From a checkpoint of a small encoder-decoder audio transcriber.
Data: trained on read English sentences (LibriTTS-R), 15625 training examples, 104.9 epochs.
Rows from block 4 of the audio encoder, named by matrix and row number. Rows with one number belong to one neuron. Each number is 50 + 10 x the weight over its row's rms, rounded and kept within 0 to 99. All counts start at 0. After the name is the row's rms in percent of the matrix's.
# fc1: MLP up (encoder.blocks.4.mlp.fc1.weight, 512x128), inputs 64-127
# fc2: MLP down (encoder.blocks.4.mlp.fc2.weight, 128x512, transposed), outputs 64-127
fc1.420 074:43 45 53 30 38 49 27 63 54 48 45 39 44 45 68 38 37 51 46 28 49 50 52 55 60 38 55 51 50 54 57 52 48 76 38 50 54 38 52 66 53 47 52 45 39 48 65 45 48 46 44 67 64 58 48 66 52 50 40 44 58 54 52 52
fc2.420 069:28 37 53 53 39 54 53 49 33 49 45 53 31 44 44 46 42 55 60 50 48 57 47 59 56 54 50 53 54 42 40 38 43 59 60 47 51 50 39 59 44 61 46 51 72 64 45 49 63 37 41 60 42 36 35 34 66 48 63 57 51 54 75 61
fc1.421 133:63 56 61 46 57 74 48 30 45 53 62 63 68 39 51 59 59 42 36 39 58 49 45 34 63 63 46 61 66 50 48 54 50 48 50 46 45 48 66 73 27 52 57 46 52 50 38 60 52 57 38 54 42 46 37 41 31 46 46 54 60 54 33 57
fc2.421 118:45 43 36 58 47 55 55 58 60 30 50 51 52 51 56 60 33 38 57 51 45 48 61 65 42 47 55 43 40 57 65 46 39 59 53 54 55 41 61 47 48 36 55 47 53 58 36 47 47 51 48 34 33 37 59 48 63 68 40 66 51 52 58 33
fc1.422 054:63 53 47 45 48 46 60 70 50 62 68 56 45 59 38 56 59 57 55 72 47 52 57 41 36 61 57 50 30 39 54 50 57 47 55 44 49 50 51 51 48 31 50 62 47 50 33 28 53 42 39 52 40 50 77 37 50 51 31 46 44 42 32 48
fc2.422 051:58 60 57 39 44 32 55 53 41 55 39 48 51 40 50 68 41 36 50 49 52 52 42 50 39 62 44 49 53 54 31 48 56 48 33 49 52 63 57 55 40 46 74 48 39 52 60 49 48 47 50 55 45 58 33 62 53 50 54 41 35 57 56 69
fc1.423 065:50 58 44 54 70 55 54 58 65 45 36 61 59 59 64 49 60 40 40 38 43 61 41 59 47 51 55 49 47 64 35 53 41 58 58 41 45 38 48 42 57 52 58 55 58 47 57 35 49 58 32 44 45 44 51 59 44 50 41 25 47 57 45 39
fc2.423 065:53 55 32 60 56 61 47 59 49 48 58 43 56 49 42 57 44 57 61 57 50 68 43 53 50 51 33 54 27 56 32 47 52 44 56 38 50 50 36 60 63 48 38 43 65 69 50 39 63 41 56 63 58 37 42 50 50 49 45 59 51 59 40 43
fc1.424 086:43 55 60 45 47 68 62 59 54 73 49 58 50 54 43 76 56 55 36 56 49 44 67 48 44 59 49 56 54 54 47 52 52 47 57 47 58 48 40 59 22 48 51 49 56 54 48 62 51 44 25 69 46 31 55 48 21 43 45 56 59 41 53 42
fc2.424 083:47 51 35 44 65 54 53 41 40 60 49 52 44 48 45 75 54 72 67 53 37 45 46 44 50 60 55 36 53 49 54 46 44 38 47 44 55 54 40 41 64 61 65 59 56 51 38 66 51 56 57 51 57 49 35 45 53 29 39 69 63 42 45 38
fc1.425 086:41 48 52 63 47 45 43 41 49 61 52 56 63 54 35 64 45 74 64 69 41 67 35 37 63 59 52 48 44 28 44 56 49 74 66 42 61 54 60 43 44 37 61 58 54 42 49 48 40 65 68 73 34 31 49 35 63 49 43 58 40 40 58 52
fc2.425 093:60 51 76 50 47 61 65 48 51 38 68 56 49 72 48 53 54 58 51 48 43 34 33 52 39 66 59 55 44 32 50 50 42 65 59 47 57 61 59 54 67 68 52 53 43 75 50 48 60 47 55 57 46 50 53 53 36 58 71 49 38 43 60 50
fc1.426 093:38 61 42 48 39 46 35 61 50 57 43 55 57 53 43 43 71 45 45 49 43 41 40 31 49 45 43 60 47 38 75 61 57 53 66 62 45 49 42 66 54 47 50 37 68 52 39 39 40 57 43 32 52 44 48 71 54 54 81 28 28 63 57 44
fc2.426 087:46 45 69 26 42 67 38 44 53 44 48 47 51 45 52 46 69 34 52 43 46 56 57 38 44 40 30 58 58 52 39 51 44 35 42 52 44 39 50 39 56 49 66 37 59 45 32 62 45 56 47 37 61 59 61 55 63 35 45 57 49 39 51 71
fc1.427 128:53 65 66 52 49 54 48 67 62 47 65 42 58 58 54 59 36 61 37 64 53 70 55 44 44 53 48 27 42 54 45 56 64 57 40 51 50 40 45 54 32 48 46 49 42 64 73 59 72 54 49 45 45 58 40 49 34 37 46 58 50 51 54 50
fc2.427 131:40 60 45 61 51 50 48 28 52 31 55 34 36 54 44 50 43 57 45 48 52 54 53 61 42 46 58 45 57 51 43 57 61 54 53 49 27 38 46 58 63 32 56 54 50 59 48 52 54 58 51 71 59 70 59 55 45 28 61 36 68 45 37 46
fc1.428 096:33 45 54 61 44 65 50 55 43 55 49 49 49 56 38 52 53 57 52 40 35 49 49 48 45 54 58 82 47 40 55 46 47 64 49 32 47 48 52 68 47 46 37 46 43 67 62 52 38 45 62 55 27 50 54 36 56 64 44 49 49 62 52 50
fc2.428 099:40 49 45 43 45 39 50 37 41 54 37 45 47 68 51 69 40 35 58 49 60 39 23 52 47 40 62 53 36 50 50 52 65 59 74 66 56 55 37 53 50 54 39 60 46 43 48 44 38 59 39 58 54 52 56 50 65 62 35 50 43 58 35 52
fc1.429 089:59 45 43 48 42 34 42 52 54 47 51 55 40 58 54 58 24 64 50 38 55 64 42 58 73 66 60 53 54 55 48 50 36 54 41 60 29 45 60 40 45 46 53 42 50 50 64 46 27 37 60 46 69 62 35 38 33 48 72 40 56 49 54 48
fc2.429 086:57 52 63 32 25 51 36 51 61 50 51 56 62 56 46 50 46 27 47 71 58 36 64 48 45 57 54 53 50 47 54 40 42 68 61 62 50 52 57 48 70 58 46 66 55 41 32 53 38 44 33 47 50 48 63 61 67 40 31 38 55 53 59 48
fc1.430 080:54 52 57 57 48 33 48 36 59 64 48 54 37 56 43 43 42 48 61 55 52 53 48 50 36 44 56 54 54 46 56 31 45 54 48 44 52 45 50 46 65 55 42 61 54 41 45 60 40 61 60 43 57 57 34 64 59 52 42 40 51 41 62 38
fc2.430 085:44 63 27 54 33 42 58 48 52 64 54 35 39 35 58 37 36 51 57 39 46 56 45 71 49 62 37 51 49 52 48 50 34 45 53 58 49 43 74 57 47 54 37 58 33 54 56 39 49 49 38 51 59 40 37 54 58 48 52 43 49 66 36 43
fc1.431 104:53 61 46 52 40 42 46 50 56 56 47 52 49 54 51 47 51 44 49 39 48 44 38 43 51 45 59 48 49 45 43 66 44 49 60 71 34 48 45 62 55 47 56 49 57 35 59 39 45 49 63 39 52 55 59 47 56 74 58 51 64 49 52 49
fc2.431 112:52 33 74 38 70 59 56 52 57 38 65 33 37 50 48 59 49 46 45 48 37 54 36 56 49 32 54 59 54 32 57 46 57 55 67 58 43 58 47 57 41 51 63 48 40 53 44 34 67 43 42 40 59 51 43 41 32 50 62 54 47 47 42 45
fc1.432 087:53 38 53 26 42 58 63 53 66 57 54 43 64 54 51 51 43 57 40 64 33 36 49 43 45 37 53 53 53 46 60 51 45 48 46 42 54 58 63 27 54 61 63 53 58 45 55 61 51 44 50 51 62 29 42 59 54 70 55 44 43 53 41 51
fc2.432 086:64 37 43 47 37 57 45 37 39 47 51 59 37 44 53 48 43 45 62 30 67 53 45 40 43 73 47 40 34 56 57 67 40 47 50 53 34 50 46 44 37 62 61 45 53 40 73 58 50 43 56 49 57 47 34 38 55 45 52 43 50 50 56 67
fc1.433 057:40 61 73 44 51 41 44 54 80 37 59 56 59 47 60 45 43 34 50 36 49 52 47 43 50 42 30 52 51 45 38 51 61 43 54 55 50 40 41 42 38 49 59 63 36 38 62 54 53 51 65 36 53 53 37 43 61 53 48 31 35 57 63 58
fc2.433 058:64 51 54 39 58 55 31 52 58 55 41 70 32 36 55 36 51 64 63 65 68 42 55 29 65 49 41 54 50 40 50 66 65 45 64 47 45 46 41 44 56 49 42 52 65 57 52 44 52 72 47 49 33 69 53 41 51 48 46 48 56 37 63 44
fc1.434 132:56 68 56 43 26 56 44 57 47 58 56 58 39 53 58 52 72 46 56 49 35 49 48 73 41 40 53 48 54 55 65 49 55 51 30 44 62 50 51 44 56 49 50 56 49 31 53 60 50 69 45 53 43 49 31 50 43 49 21 41 63 52 40 43
fc2.434 129:61 55 69 40 40 59 58 46 41 51 55 53 49 51 49 55 60 50 61 60 46 35 64 57 66 33 64 49 76 39 63 41 49 46 68 58 39 50 35 67 34 29 45 57 40 59 52 58 56 42 59 61 57 51 53 46 26 47 60 55 49 57 61 63
fc1.435 095:57 47 47 45 47 40 53 55 52 42 54 52 37 44 57 53 47 42 56 55 50 45 67 31 58 49 38 28 44 34 61 48 40 43 49 57 61 72 40 39 27 48 63 50 54 46 44 47 48 65 54 46 48 45 50 45 30 57 46 43 56 55 62 31
fc2.435 095:37 59 52 56 67 52 56 50 60 59 44 42 37 55 63 53 45 67 66 37 56 60 38 49 47 69 41 69 50 48 57 38 40 50 62 42 47 38 55 27 43 57 55 47 40 61 40 43 42 59 40 42 39 46 48 44 30 59 60 47 55 56 45 40
fc1.436 094:40 49 53 40 32 39 35 54 39 48 52 48 58 57 48 55 54 45 58 46 42 45 50 50 49 33 44 59 45 48 32 67 57 36 62 61 37 70 56 52 47 58 63 40 56 59 51 49 60 48 42 50 58 47 50 46 58 54 63 52 49 22 43 63
fc2.436 096:55 26 63 65 41 44 61 63 56 55 49 45 65 42 63 67 64 38 43 50 39 37 51 62 45 57 49 36 54 48 49 67 36 41 47 47 68 47 56 68 45 65 63 48 56 55 62 63 45 54 53 48 62 23 54 48 58 30 49 50 60 60 36 54
fc1.437 110:47 45 77 59 62 43 48 42 52 48 60 54 68 60 71 38 48 49 40 43 46 38 43 58 42 54 26 49 59 38 26 56 47 59 50 29 49 42 64 49 51 44 66 55 43 45 40 38 64 46 44 50 44 43 49 41 37 50 42 68 38 58 65 49
fc2.437 122:68 52 65 55 65 48 41 63 48 47 58 49 40 48 65 55 46 62 59 52 34 53 47 54 60 45 61 59 58 58 59 56 44 62 52 55 54 36 37 38 47 58 62 45 53 51 43 51 53 54 43 36 68 49 34 54 46 45 47 50 42 36 59 74
fc1.438 111:48 58 42 34 62 62 45 47 55 58 55 50 48 51 38 41 52 45 54 62 33 63 55 29 65 35 38 45 32 50 45 66 66 57 51 53 77 42 32 61 48 51 65 35 56 39 50 40 39 62 44 42 54 39 50 48 68 43 46 33 60 61 52 54
fc2.438 113:59 50 47 25 47 51 39 64 51 45 41 53 46 52 49 42 50 51 52 45 51 59 57 31 54 64 72 33 54 53 57 50 31 54 52 62 46 59 49 45 50 51 40 29 44 53 51 41 36 42 45 40 57 51 47 53 61 49 51 65 63 44 47 44
fc1.439 119:49 59 47 60 54 30 34 53 57 50 67 33 43 42 35 70 53 33 47 64 41 58 66 51 62 57 43 54 49 43 44 33 45 50 47 31 64 43 52 57 22 54 54 48 52 51 63 45 38 30 46 30 49 38 37 43 54 32 39 38 53 56 63 42
fc2.439 105:36 54 52 48 42 38 51 54 57 53 46 41 49 43 38 49 59 60 50 57 55 48 50 31 51 44 45 40 63 36 49 44 51 34 56 52 36 47 47 56 60 54 50 61 63 50 57 59 52 56 43 75 35 52 68 58 48 34 69 51 63 31 43 28
fc1.440 025:49 51 41 36 44 59 51 53 57 57 46 63 48 67 40 45 50 58 52 64 50 65 38 46 63 29 55 72 60 58 52 58 40 35 53 44 50 58 43 58 41 58 64 53 60 41 49 58 61 50 40 55 58 53 47 70 43 46 39 30 61 47 35 58
fc2.440 022:52 61 57 58 40 41 57 45 41 47 43 57 41 44 44 48 51 52 42 48 59 41 36 53 59 49 62 49 57 78 41 61 29 51 69 48 67 49 38 53 51 47 57 47 34 52 62 52 44 51 45 42 49 56 20 66 44 43 60 65 57 48 57 61
fc1.441 108:41 57 37 64 38 49 65 33 54 53 55 55 56 48 32 54 55 34 48 45 68 51 66 35 73 56 44 50 67 60 54 54 47 55 50 37 27 54 41 49 52 67 31 47 54 47 35 36 39 57 56 49 57 33 56 43 59 43 49 60 64 59 42 42
fc2.441 117:34 37 56 58 47 52 60 36 68 38 39 49 67 39 53 57 37 60 48 56 42 58 64 52 55 35 43 48 49 59 46 45 56 43 45 51 55 42 50 48 45 29 43 48 51 35 60 51 64 43 34 48 58 59 58 62 48 49 43 58 45 50 56 35
fc1.442 111:56 40 47 44 43 48 64 49 52 50 47 45 62 50 60 42 48 47 48 28 35 63 31 44 45 47 38 54 28 29 71 44 34 43 61 53 53 44 73 61 56 40 59 50 60 34 42 30 51 63 60 49 55 51 56 55 57 60 58 34 38 58 55 48
fc2.442 110:50 41 44 42 43 34 49 50 47 53 42 65 61 54 41 55 44 44 55 42 67 65 42 53 50 47 38 39 45 55 51 62 58 51 42 46 46 43 60 42 58 67 73 53 52 41 45 32 46 52 49 52 65 33 54 70 59 45 36 50 35 39 58 30
fc1.443 121:50 45 34 40 63 51 60 52 46 48 67 55 73 35 56 47 40 36 47 53 56 28 37 60 72 47 49 65 54 63 48 21 45 51 34 54 43 38 44 56 47 30 48 41 54 47 64 39 61 51 62 30 38 54 55 52 47 63 39 54 65 51 65 41
fc2.443 117:57 55 58 65 50 53 47 45 45 65 68 51 58 58 62 61 50 52 55 44 30 50 61 36 50 68 50 54 49 55 40 70 32 34 77 47 64 47 49 44 52 51 62 38 58 64 56 50 53 65 57 52 54 59 55 53 42 40 66 60 40 61 69 57
fc1.444 102:53 72 46 29 79 50 49 45 60 61 47 50 47 48 52 34 38 54 42 57 42 39 52 53 40 48 49 46 58 49 49 45 55 27 58 59 52 44 53 61 48 48 53 39 75 42 69 51 56 39 44 37 60 47 53 42 56 50 25 46 34 82 66 42
fc2.444 090:61 48 54 47 51 53 60 56 60 54 41 44 42 45 45 36 66 29 50 47 46 62 48 31 49 51 46 40 45 66 37 62 40 36 55 55 43 34 44 39 53 40 58 56 53 50 52 56 58 58 56 61 61 34 50 44 58 49 54 53 47 72 39 61
fc1.445 092:60 62 46 69 41 37 45 59 50 62 57 50 35 56 43 30 78 44 56 50 49 45 37 53 51 57 47 49 50 39 47 61 66 45 58 67 65 47 49 40 42 46 32 54 45 61 64 54 65 56 62 40 45 31 47 41 56 50 39 45 58 28 29 50
fc2.445 088:35 59 42 53 51 50 36 62 45 48 56 52 47 34 55 47 58 52 38 65 51 52 68 39 46 45 37 45 50 45 54 60 38 56 51 46 58 45 55 34 46 48 61 65 40 30 37 54 64 43 65 62 44 67 42 79 58 53 37 36 58 43 36 58
fc1.446 106:40 44 34 52 47 51 47 51 51 59 63 31 55 49 47 51 65 39 54 71 53 55 42 45 68 46 61 46 38 51 67 22 53 60 54 55 42 44 54 63 42 37 54 47 54 30 49 64 34 44 73 50 39 42 39 46 52 69 51 63 33 46 49 35
fc2.446 104:65 58 52 51 49 35 58 55 46 65 62 52 38 51 46 57 40 52 69 30 35 57 54 58 41 58 70 45 57 46 54 48 54 56 62 44 38 69 50 51 49 50 63 54 57 58 45 56 47 37 44 33 49 52 49 35 51 55 46 17 67 54 47 63
fc1.447 058:31 65 46 39 59 46 52 29 68 35 60 34 46 49 48 56 47 50 56 49 30 50 46 49 59 52 58 50 56 68 53 19 57 44 57 63 46 43 43 35 23 47 52 37 66 53 47 61 52 30 52 39 49 48 29 32 57 55 39 35 55 60 50 54
fc2.447 053:58 60 42 43 53 42 68 52 45 55 43 50 40 56 51 45 60 52 55 47 54 67 54 37 54 56 49 43 68 48 54 76 47 47 42 52 58 40 49 39 50 44 62 40 50 42 60 17 65 30 43 66 61 56 44 55 45 26 50 51 52 40 53 58
fc1.448 083:42 39 52 56 46 50 33 62 39 55 58 55 50 59 45 41 44 40 52 37 57 60 53 46 59 46 49 48 43 56 60 45 50 37 59 37 51 35 67 45 59 58 70 49 49 53 50 57 55 62 48 43 53 75 46 55 52 47 30 45 46 34 66 43
fc2.448 079:52 33 41 51 43 32 64 55 40 64 45 39 59 51 57 49 40 51 56 37 52 40 40 46 62 66 59 36 55 55 70 54 69 39 58 54 67 43 70 48 57 45 47 60 56 46 71 69 39 58 38 38 36 52 51 41 52 45 38 59 43 60 48 30
fc1.449 015:65 56 57 42 59 65 29 47 54 42 32 66 44 47 65 56 64 41 49 40 58 51 64 66 54 61 59 44 47 55 42 59 49 35 46 59 65 58 60 47 59 57 41 50 39 36 42 54 38 63 38 68 53 45 31 59 46 48 45 61 33 40 29 53
fc2.449 009:38 49 39 59 52 53 48 57 63 73 45 56 62 54 51 63 46 49 54 51 49 60 57 50 49 54 60 57 36 59 38 51 40 37 47 35 56 37 44 41 78 59 44 66 61 37 47 47 62 45 56 66 46 70 64 46 42 56 33 50 50 62 59 48
fc1.450 110:45 59 45 54 61 45 31 40 65 42 52 41 59 45 57 53 64 37 44 70 31 44 53 54 41 71 56 52 36 62 60 60 47 44 55 50 35 56 74 64 48 29 48 49 43 63 38 53 51 40 62 41 47 48 41 48 60 55 44 47 57 65 49 48
fc2.450 118:39 63 54 52 56 56 52 33 57 45 56 42 58 61 60 54 49 68 66 57 63 65 59 32 53 52 69 45 58 47 70 65 47 57 28 51 59 32 51 47 57 54 67 39 46 51 40 48 32 41 46 50 52 37 43 49 44 61 48 62 52 51 59 27
fc1.451 101:41 49 38 51 51 35 58 52 56 48 51 46 51 50 51 55 36 37 52 49 26 29 50 64 36 45 38 52 65 46 47 47 63 44 68 57 53 71 42 54 46 45 41 56 48 44 62 45 52 37 57 42 50 54 44 51 39 45 45 46 51 53 25 58
fc2.451 100:44 53 59 41 53 59 51 51 52 65 61 78 42 50 65 44 55 57 42 46 60 65 57 66 50 44 31 43 40 48 47 46 58 32 73 61 52 70 51 47 41 46 59 37 56 66 56 49 63 64 68 48 55 52 52 52 47 42 44 56 42 40 26 44
fc1.452 085:52 49 44 50 48 36 47 67 31 44 61 54 61 41 43 49 40 33 38 47 56 39 59 46 59 51 40 71 37 62 60 52 49 46 29 54 50 56 51 40 53 63 47 52 43 41 30 67 56 43 41 50 64 58 39 46 58 53 44 43 42 38 41 69
fc2.452 086:34 40 59 50 50 47 47 46 48 59 51 46 46 65 50 48 63 57 35 47 50 55 56 67 53 37 49 34 51 68 51 50 55 40 49 48 46 53 57 70 43 58 52 54 63 58 44 33 66 42 42 32 44 35 47 51 64 50 57 48 49 46 52 55
fc1.453 103:49 53 43 63 55 42 63 44 59 46 50 60 29 58 27 53 53 42 49 50 56 74 69 57 59 69 49 59 48 44 44 41 48 58 39 46 49 47 38 29 44 51 24 46 41 39 38 77 48 34 50 37 37 64 51 40 47 40 40 47 48 59 53 43
fc2.453 108:58 52 64 32 62 43 48 69 74 50 57 62 60 59 47 54 52 57 48 49 50 52 42 56 53 47 42 54 55 59 39 55 51 37 38 64 47 48 49 67 40 56 58 63 74 43 55 46 59 38 31 60 67 56 59 39 35 36 41 38 44 53 43 54
fc1.454 103:32 53 46 48 52 73 30 55 52 50 39 57 59 66 36 54 51 51 51 45 34 32 60 34 48 35 37 58 61 43 56 45 58 46 36 69 61 63 61 32 46 60 53 54 57 47 53 56 21 49 70 49 72 58 49 38 64 36 59 56 70 54 60 46
fc2.454 101:54 34 45 55 59 52 40 53 47 52 46 64 29 42 40 42 51 58 26 70 45 66 42 58 48 34 53 42 62 55 49 50 26 57 40 53 66 49 47 45 43 43 72 59 56 45 32 51 44 41 57 45 38 32 47 36 52 42 43 57 28 47 70 46
fc1.455 133:59 53 52 56 31 55 56 44 62 41 47 50 53 64 40 44 48 34 54 37 54 50 49 54 70 58 46 55 31 48 53 75 43 42 36 64 48 44 50 57 46 62 49 54 43 49 61 57 60 37 61 55 30 48 55 67 49 47 46 54 54 57 48 54
fc2.455 137:48 46 42 58 52 57 59 52 54 52 56 47 70 42 29 49 54 77 54 46 66 64 38 43 48 52 71 65 55 41 61 70 66 61 41 44 57 59 42 40 59 46 43 37 39 51 41 55 45 38 32 46 35 45 37 57 39 43 65 37 51 65 46 53
fc1.456 100:41 60 45 35 51 41 69 51 58 54 56 57 67 53 49 40 37 54 51 36 43 58 43 22 42 52 62 46 37 51 43 54 69 37 59 55 65 46 58 55 38 50 59 38 35 59 44 65 54 51 36 43 62 43 62 53 57 59 54 49 60 38 47 57
fc2.456 102:55 41 82 61 53 36 52 64 33 45 34 53 47 43 73 41 55 48 47 40 47 45 55 55 54 72 67 65 56 37 46 47 57 54 60 38 53 48 59 60 53 64 49 55 72 51 42 45 45 45 59 36 60 37 23 48 41 46 45 56 46 48 46 61
fc1.457 032:39 60 56 41 43 63 40 39 58 25 62 67 60 70 41 50 54 45 38 76 48 52 58 51 55 27 56 51 50 52 60 54 55 56 46 56 57 58 43 41 64 37 50 56 56 49 49 46 37 51 46 61 33 49 58 55 54 32 49 61 47 58 41 62
fc2.457 030:62 43 53 56 39 56 45 52 64 42 52 57 57 43 44 50 39 53 46 51 59 60 47 58 64 52 48 62 43 36 50 30 36 37 44 43 66 72 50 43 62 52 36 42 39 58 57 43 45 64 45 58 50 39 47 55 53 49 45 72 43 45 51 60
fc1.458 094:52 66 54 41 58 68 64 33 56 48 44 25 54 62 36 51 55 47 49 44 39 56 33 54 46 56 64 50 57 40 48 45 56 47 39 41 52 77 45 55 38 53 70 49 65 55 50 40 42 42 48 54 71 52 38 58 53 61 59 39 53 46 64 47
fc2.458 093:72 39 52 50 32 54 58 48 37 47 71 40 68 36 45 49 46 51 57 35 34 46 45 18 65 31 75 52 57 54 43 53 47 50 43 51 59 62 49 41 59 42 50 54 46 57 52 58 35 51 45 57 56 42 25 50 40 58 48 54 53 51 63 61
fc1.459 111:44 31 64 51 49 57 53 50 31 51 66 50 58 37 69 36 51 38 51 49 43 57 55 44 61 48 44 62 48 45 36 41 43 41 57 48 60 52 62 62 60 59 60 54 63 49 39 52 59 49 54 39 62 48 52 51 43 46 67 34 59 63 26 63
fc2.459 110:40 45 43 55 42 28 68 52 70 52 52 63 62 31 46 66 48 51 59 55 46 51 44 36 61 60 58 43 55 28 58 44 40 44 53 41 50 36 39 51 47 63 64 43 50 46 46 53 44 57 61 48 64 40 52 56 81 39 48 45 38 44 55 29
fc1.460 054:51 49 42 51 51 53 43 42 51 33 39 58 63 50 68 52 48 50 37 53 41 55 51 58 36 46 67 52 45 48 37 52 53 45 50 36 48 46 45 43 38 48 42 45 26 51 62 50 56 48 54 78 59 60 38 50 63 50 48 58 64 49 59 34
fc2.460 049:54 34 37 32 44 48 48 36 48 46 33 34 51 45 44 45 45 41 39 50 62 49 55 48 53 58 34 55 45 42 55 54 55 49 39 35 69 43 51 45 56 55 43 45 44 37 42 55 59 64 61 33 63 69 47 53 54 48 41 43 53 47 62 44
fc1.461 136:59 41 50 52 36 46 27 61 41 46 22 42 67 62 42 47 60 55 67 49 44 36 58 53 64 59 38 55 53 47 39 63 30 43 57 37 53 61 44 49 48 35 48 47 52 53 51 57 56 51 54 46 38 75 60 54 60 64 55 40 45 50 33 43
fc2.461 131:60 57 48 50 54 44 56 57 43 79 58 47 42 46 47 54 55 48 47 41 46 41 66 59 34 55 63 41 66 50 53 43 41 64 55 36 53 58 43 48 44 42 68 49 55 55 48 36 43 40 54 15 67 55 58 51 22 44 46 43 59 51 54 44
fc1.462 124:51 61 59 62 49 49 59 52 46 59 56 49 39 54 52 38 48 47 46 42 51 27 30 47 68 75 59 52 55 49 58 52 40 66 51 64 44 52 53 35 44 52 68 48 65 36 51 29 44 59 55 64 51 62 62 55 58 61 35 44 34 53 50 41
fc2.462 121:59 54 53 58 50 50 55 39 44 40 51 40 66 45 51 49 67 79 50 38 38 53 41 62 53 50 43 41 36 55 44 42 51 42 48 38 58 62 34 42 35 62 45 39 50 55 56 30 52 57 71 84 49 58 57 43 54 36 49 51 32 44 51 52
fc1.463 107:65 55 59 61 58 58 61 48 49 71 50 40 55 47 38 66 49 61 54 49 57 45 40 55 59 50 48 55 42 49 65 51 45 29 50 49 67 74 48 56 46 46 47 43 53 53 34 60 40 56 66 44 41 71 55 46 50 39 44 49 53 37 48 38
fc2.463 108:66 54 60 50 50 33 50 57 49 52 60 43 62 35 51 62 40 38 62 45 34 56 56 33 41 51 48 51 53 60 48 45 57 33 56 40 49 41 55 67 26 41 63 60 62 48 56 42 52 57 30 57 60 48 40 52 53 58 61 71 51 46 40 59
fc1.464 093:45 49 38 36 42 54 62 45 61 45 62 43 65 52 45 67 64 48 56 35 30 45 54 51 47 39 56 29 47 39 47 51 45 50 64 56 53 38 58 42 61 40 69 51 25 39 56 52 49 46 43 31 51 51 59 62 35 53 57 45 50 58 46 53
fc2.464 094:61 37 40 41 52 52 45 54 56 55 63 39 60 56 53 43 48 51 34 60 66 39 44 35 53 47 67 59 32 40 35 41 58 50 43 39 31 63 59 25 53 69 39 53 49 46 47 61 41 54 55 34 65 41 45 39 57 36 40 63 53 44 60 37
fc1.465 122:61 68 56 50 56 40 55 47 48 55 46 44 41 37 65 55 48 42 63 52 51 52 47 52 46 65 36 47 50 53 54 42 52 52 50 44 42 40 54 53 22 65 41 60 48 35 43 66 60 60 57 54 63 39 60 55 48 56 47 35 52 34 53 34
fc2.465 126:51 61 35 51 45 38 53 47 36 32 52 49 61 39 53 51 64 34 47 58 50 64 54 59 57 53 58 51 42 63 63 50 49 40 38 45 41 30 25 44 57 62 38 45 60 56 63 41 26 42 41 53 51 61 59 62 38 57 53 63 60 48 58 66
fc1.466 112:46 48 64 53 45 52 42 57 57 65 68 70 50 64 50 50 46 62 36 38 57 43 49 42 46 32 50 54 64 40 48 44 40 55 42 24 22 51 71 55 47 45 59 36 56 41 51 60 38 50 44 50 57 45 43 44 20 57 46 52 56 49 70 47
fc2.466 118:54 56 53 51 40 42 63 25 49 57 42 61 62 47 50 54 44 51 45 48 73 65 58 53 58 59 51 70 45 49 59 48 40 66 50 53 43 48 68 42 71 39 55 56 47 53 63 63 46 47 52 32 52 36 62 51 54 54 53 39 56 48 66 46
fc1.467 079:59 53 41 54 42 36 59 44 44 57 56 46 51 50 59 51 32 51 49 55 50 34 49 54 43 50 84 55 52 59 52 44 45 67 37 52 37 49 34 54 61 56 46 52 68 60 99 45 37 60 41 56 57 56 65 54 37 54 55 48 53 60 51 41
fc2.467 067:52 45 42 54 44 68 31 49 38 36 45 65 39 44 43 43 50 39 55 36 39 32 52 26 28 44 43 66 46 40 34 40 33 57 50 56 35 51 52 52 57 46 52 52 37 47 43 46 50 56 45 72 33 56 56 46 55 47 51 63 40 68 45 56
fc1.468 087:44 39 61 43 30 44 63 71 44 34 66 44 65 70 57 56 50 35 38 77 38 54 40 49 60 40 63 48 60 50 63 50 38 40 62 31 54 57 53 56 47 56 56 38 50 44 37 56 33 47 41 47 52 51 63 38 52 56 58 52 50 47 49 57
fc2.468 088:35 50 72 53 35 52 75 45 49 38 62 66 40 48 60 64 57 62 40 50 47 50 31 55 57 49 56 53 44 56 54 45 46 57 44 31 63 50 62 57 41 54 57 50 44 49 47 56 47 68 51 42 38 51 38 61 31 56 31 68 55 48 50 69
fc1.469 107:38 47 48 49 47 56 39 49 41 70 76 46 49 60 55 56 48 44 60 49 67 59 55 51 43 33 61 55 62 47 51 59 54 57 43 47 46 52 51 50 47 47 64 48 49 59 47 35 45 46 68 55 55 43 48 09 57 56 45 42 45 52 64 57
fc2.469 120:53 47 54 45 52 44 53 46 42 42 60 41 64 48 37 52 64 55 53 43 61 30 60 55 49 50 44 45 55 49 58 46 37 40 46 54 55 64 62 45 50 64 40 34 41 42 56 63 51 47 47 40 46 48 43 54 47 29 42 54 47 59 42 43
fc1.470 104:56 40 53 47 69 67 40 62 39 44 42 58 54 51 56 40 50 49 58 37 43 53 47 48 51 69 45 48 28 55 38 55 53 72 47 42 45 61 46 54 47 47 42 43 62 29 47 78 45 49 30 62 42 54 58 44 60 61 50 65 51 49 69 42
fc2.470 108:67 54 54 53 49 67 46 53 41 36 48 56 60 48 72 41 52 52 38 64 42 36 39 58 51 63 56 58 48 32 69 51 49 52 59 49 44 44 41 77 40 46 57 57 43 38 52 36 62 49 51 56 59 49 34 52 30 60 50 48 42 48 56 41
fc1.471 094:67 40 36 43 48 39 44 44 44 50 42 53 39 69 48 64 61 59 67 47 65 60 40 57 51 53 60 57 59 52 67 33 56 41 40 40 73 38 63 46 72 56 53 52 45 52 64 50 54 33 61 42 44 37 57 53 40 66 46 70 48 58 57 37
fc2.471 090:50 40 49 49 43 50 40 39 37 73 59 42 58 45 59 55 52 49 40 45 36 49 50 34 37 64 49 58 69 36 44 47 45 55 53 42 52 54 49 68 63 56 62 41 66 60 46 49 41 35 55 43 46 44 62 43 61 46 67 43 47 60 59 69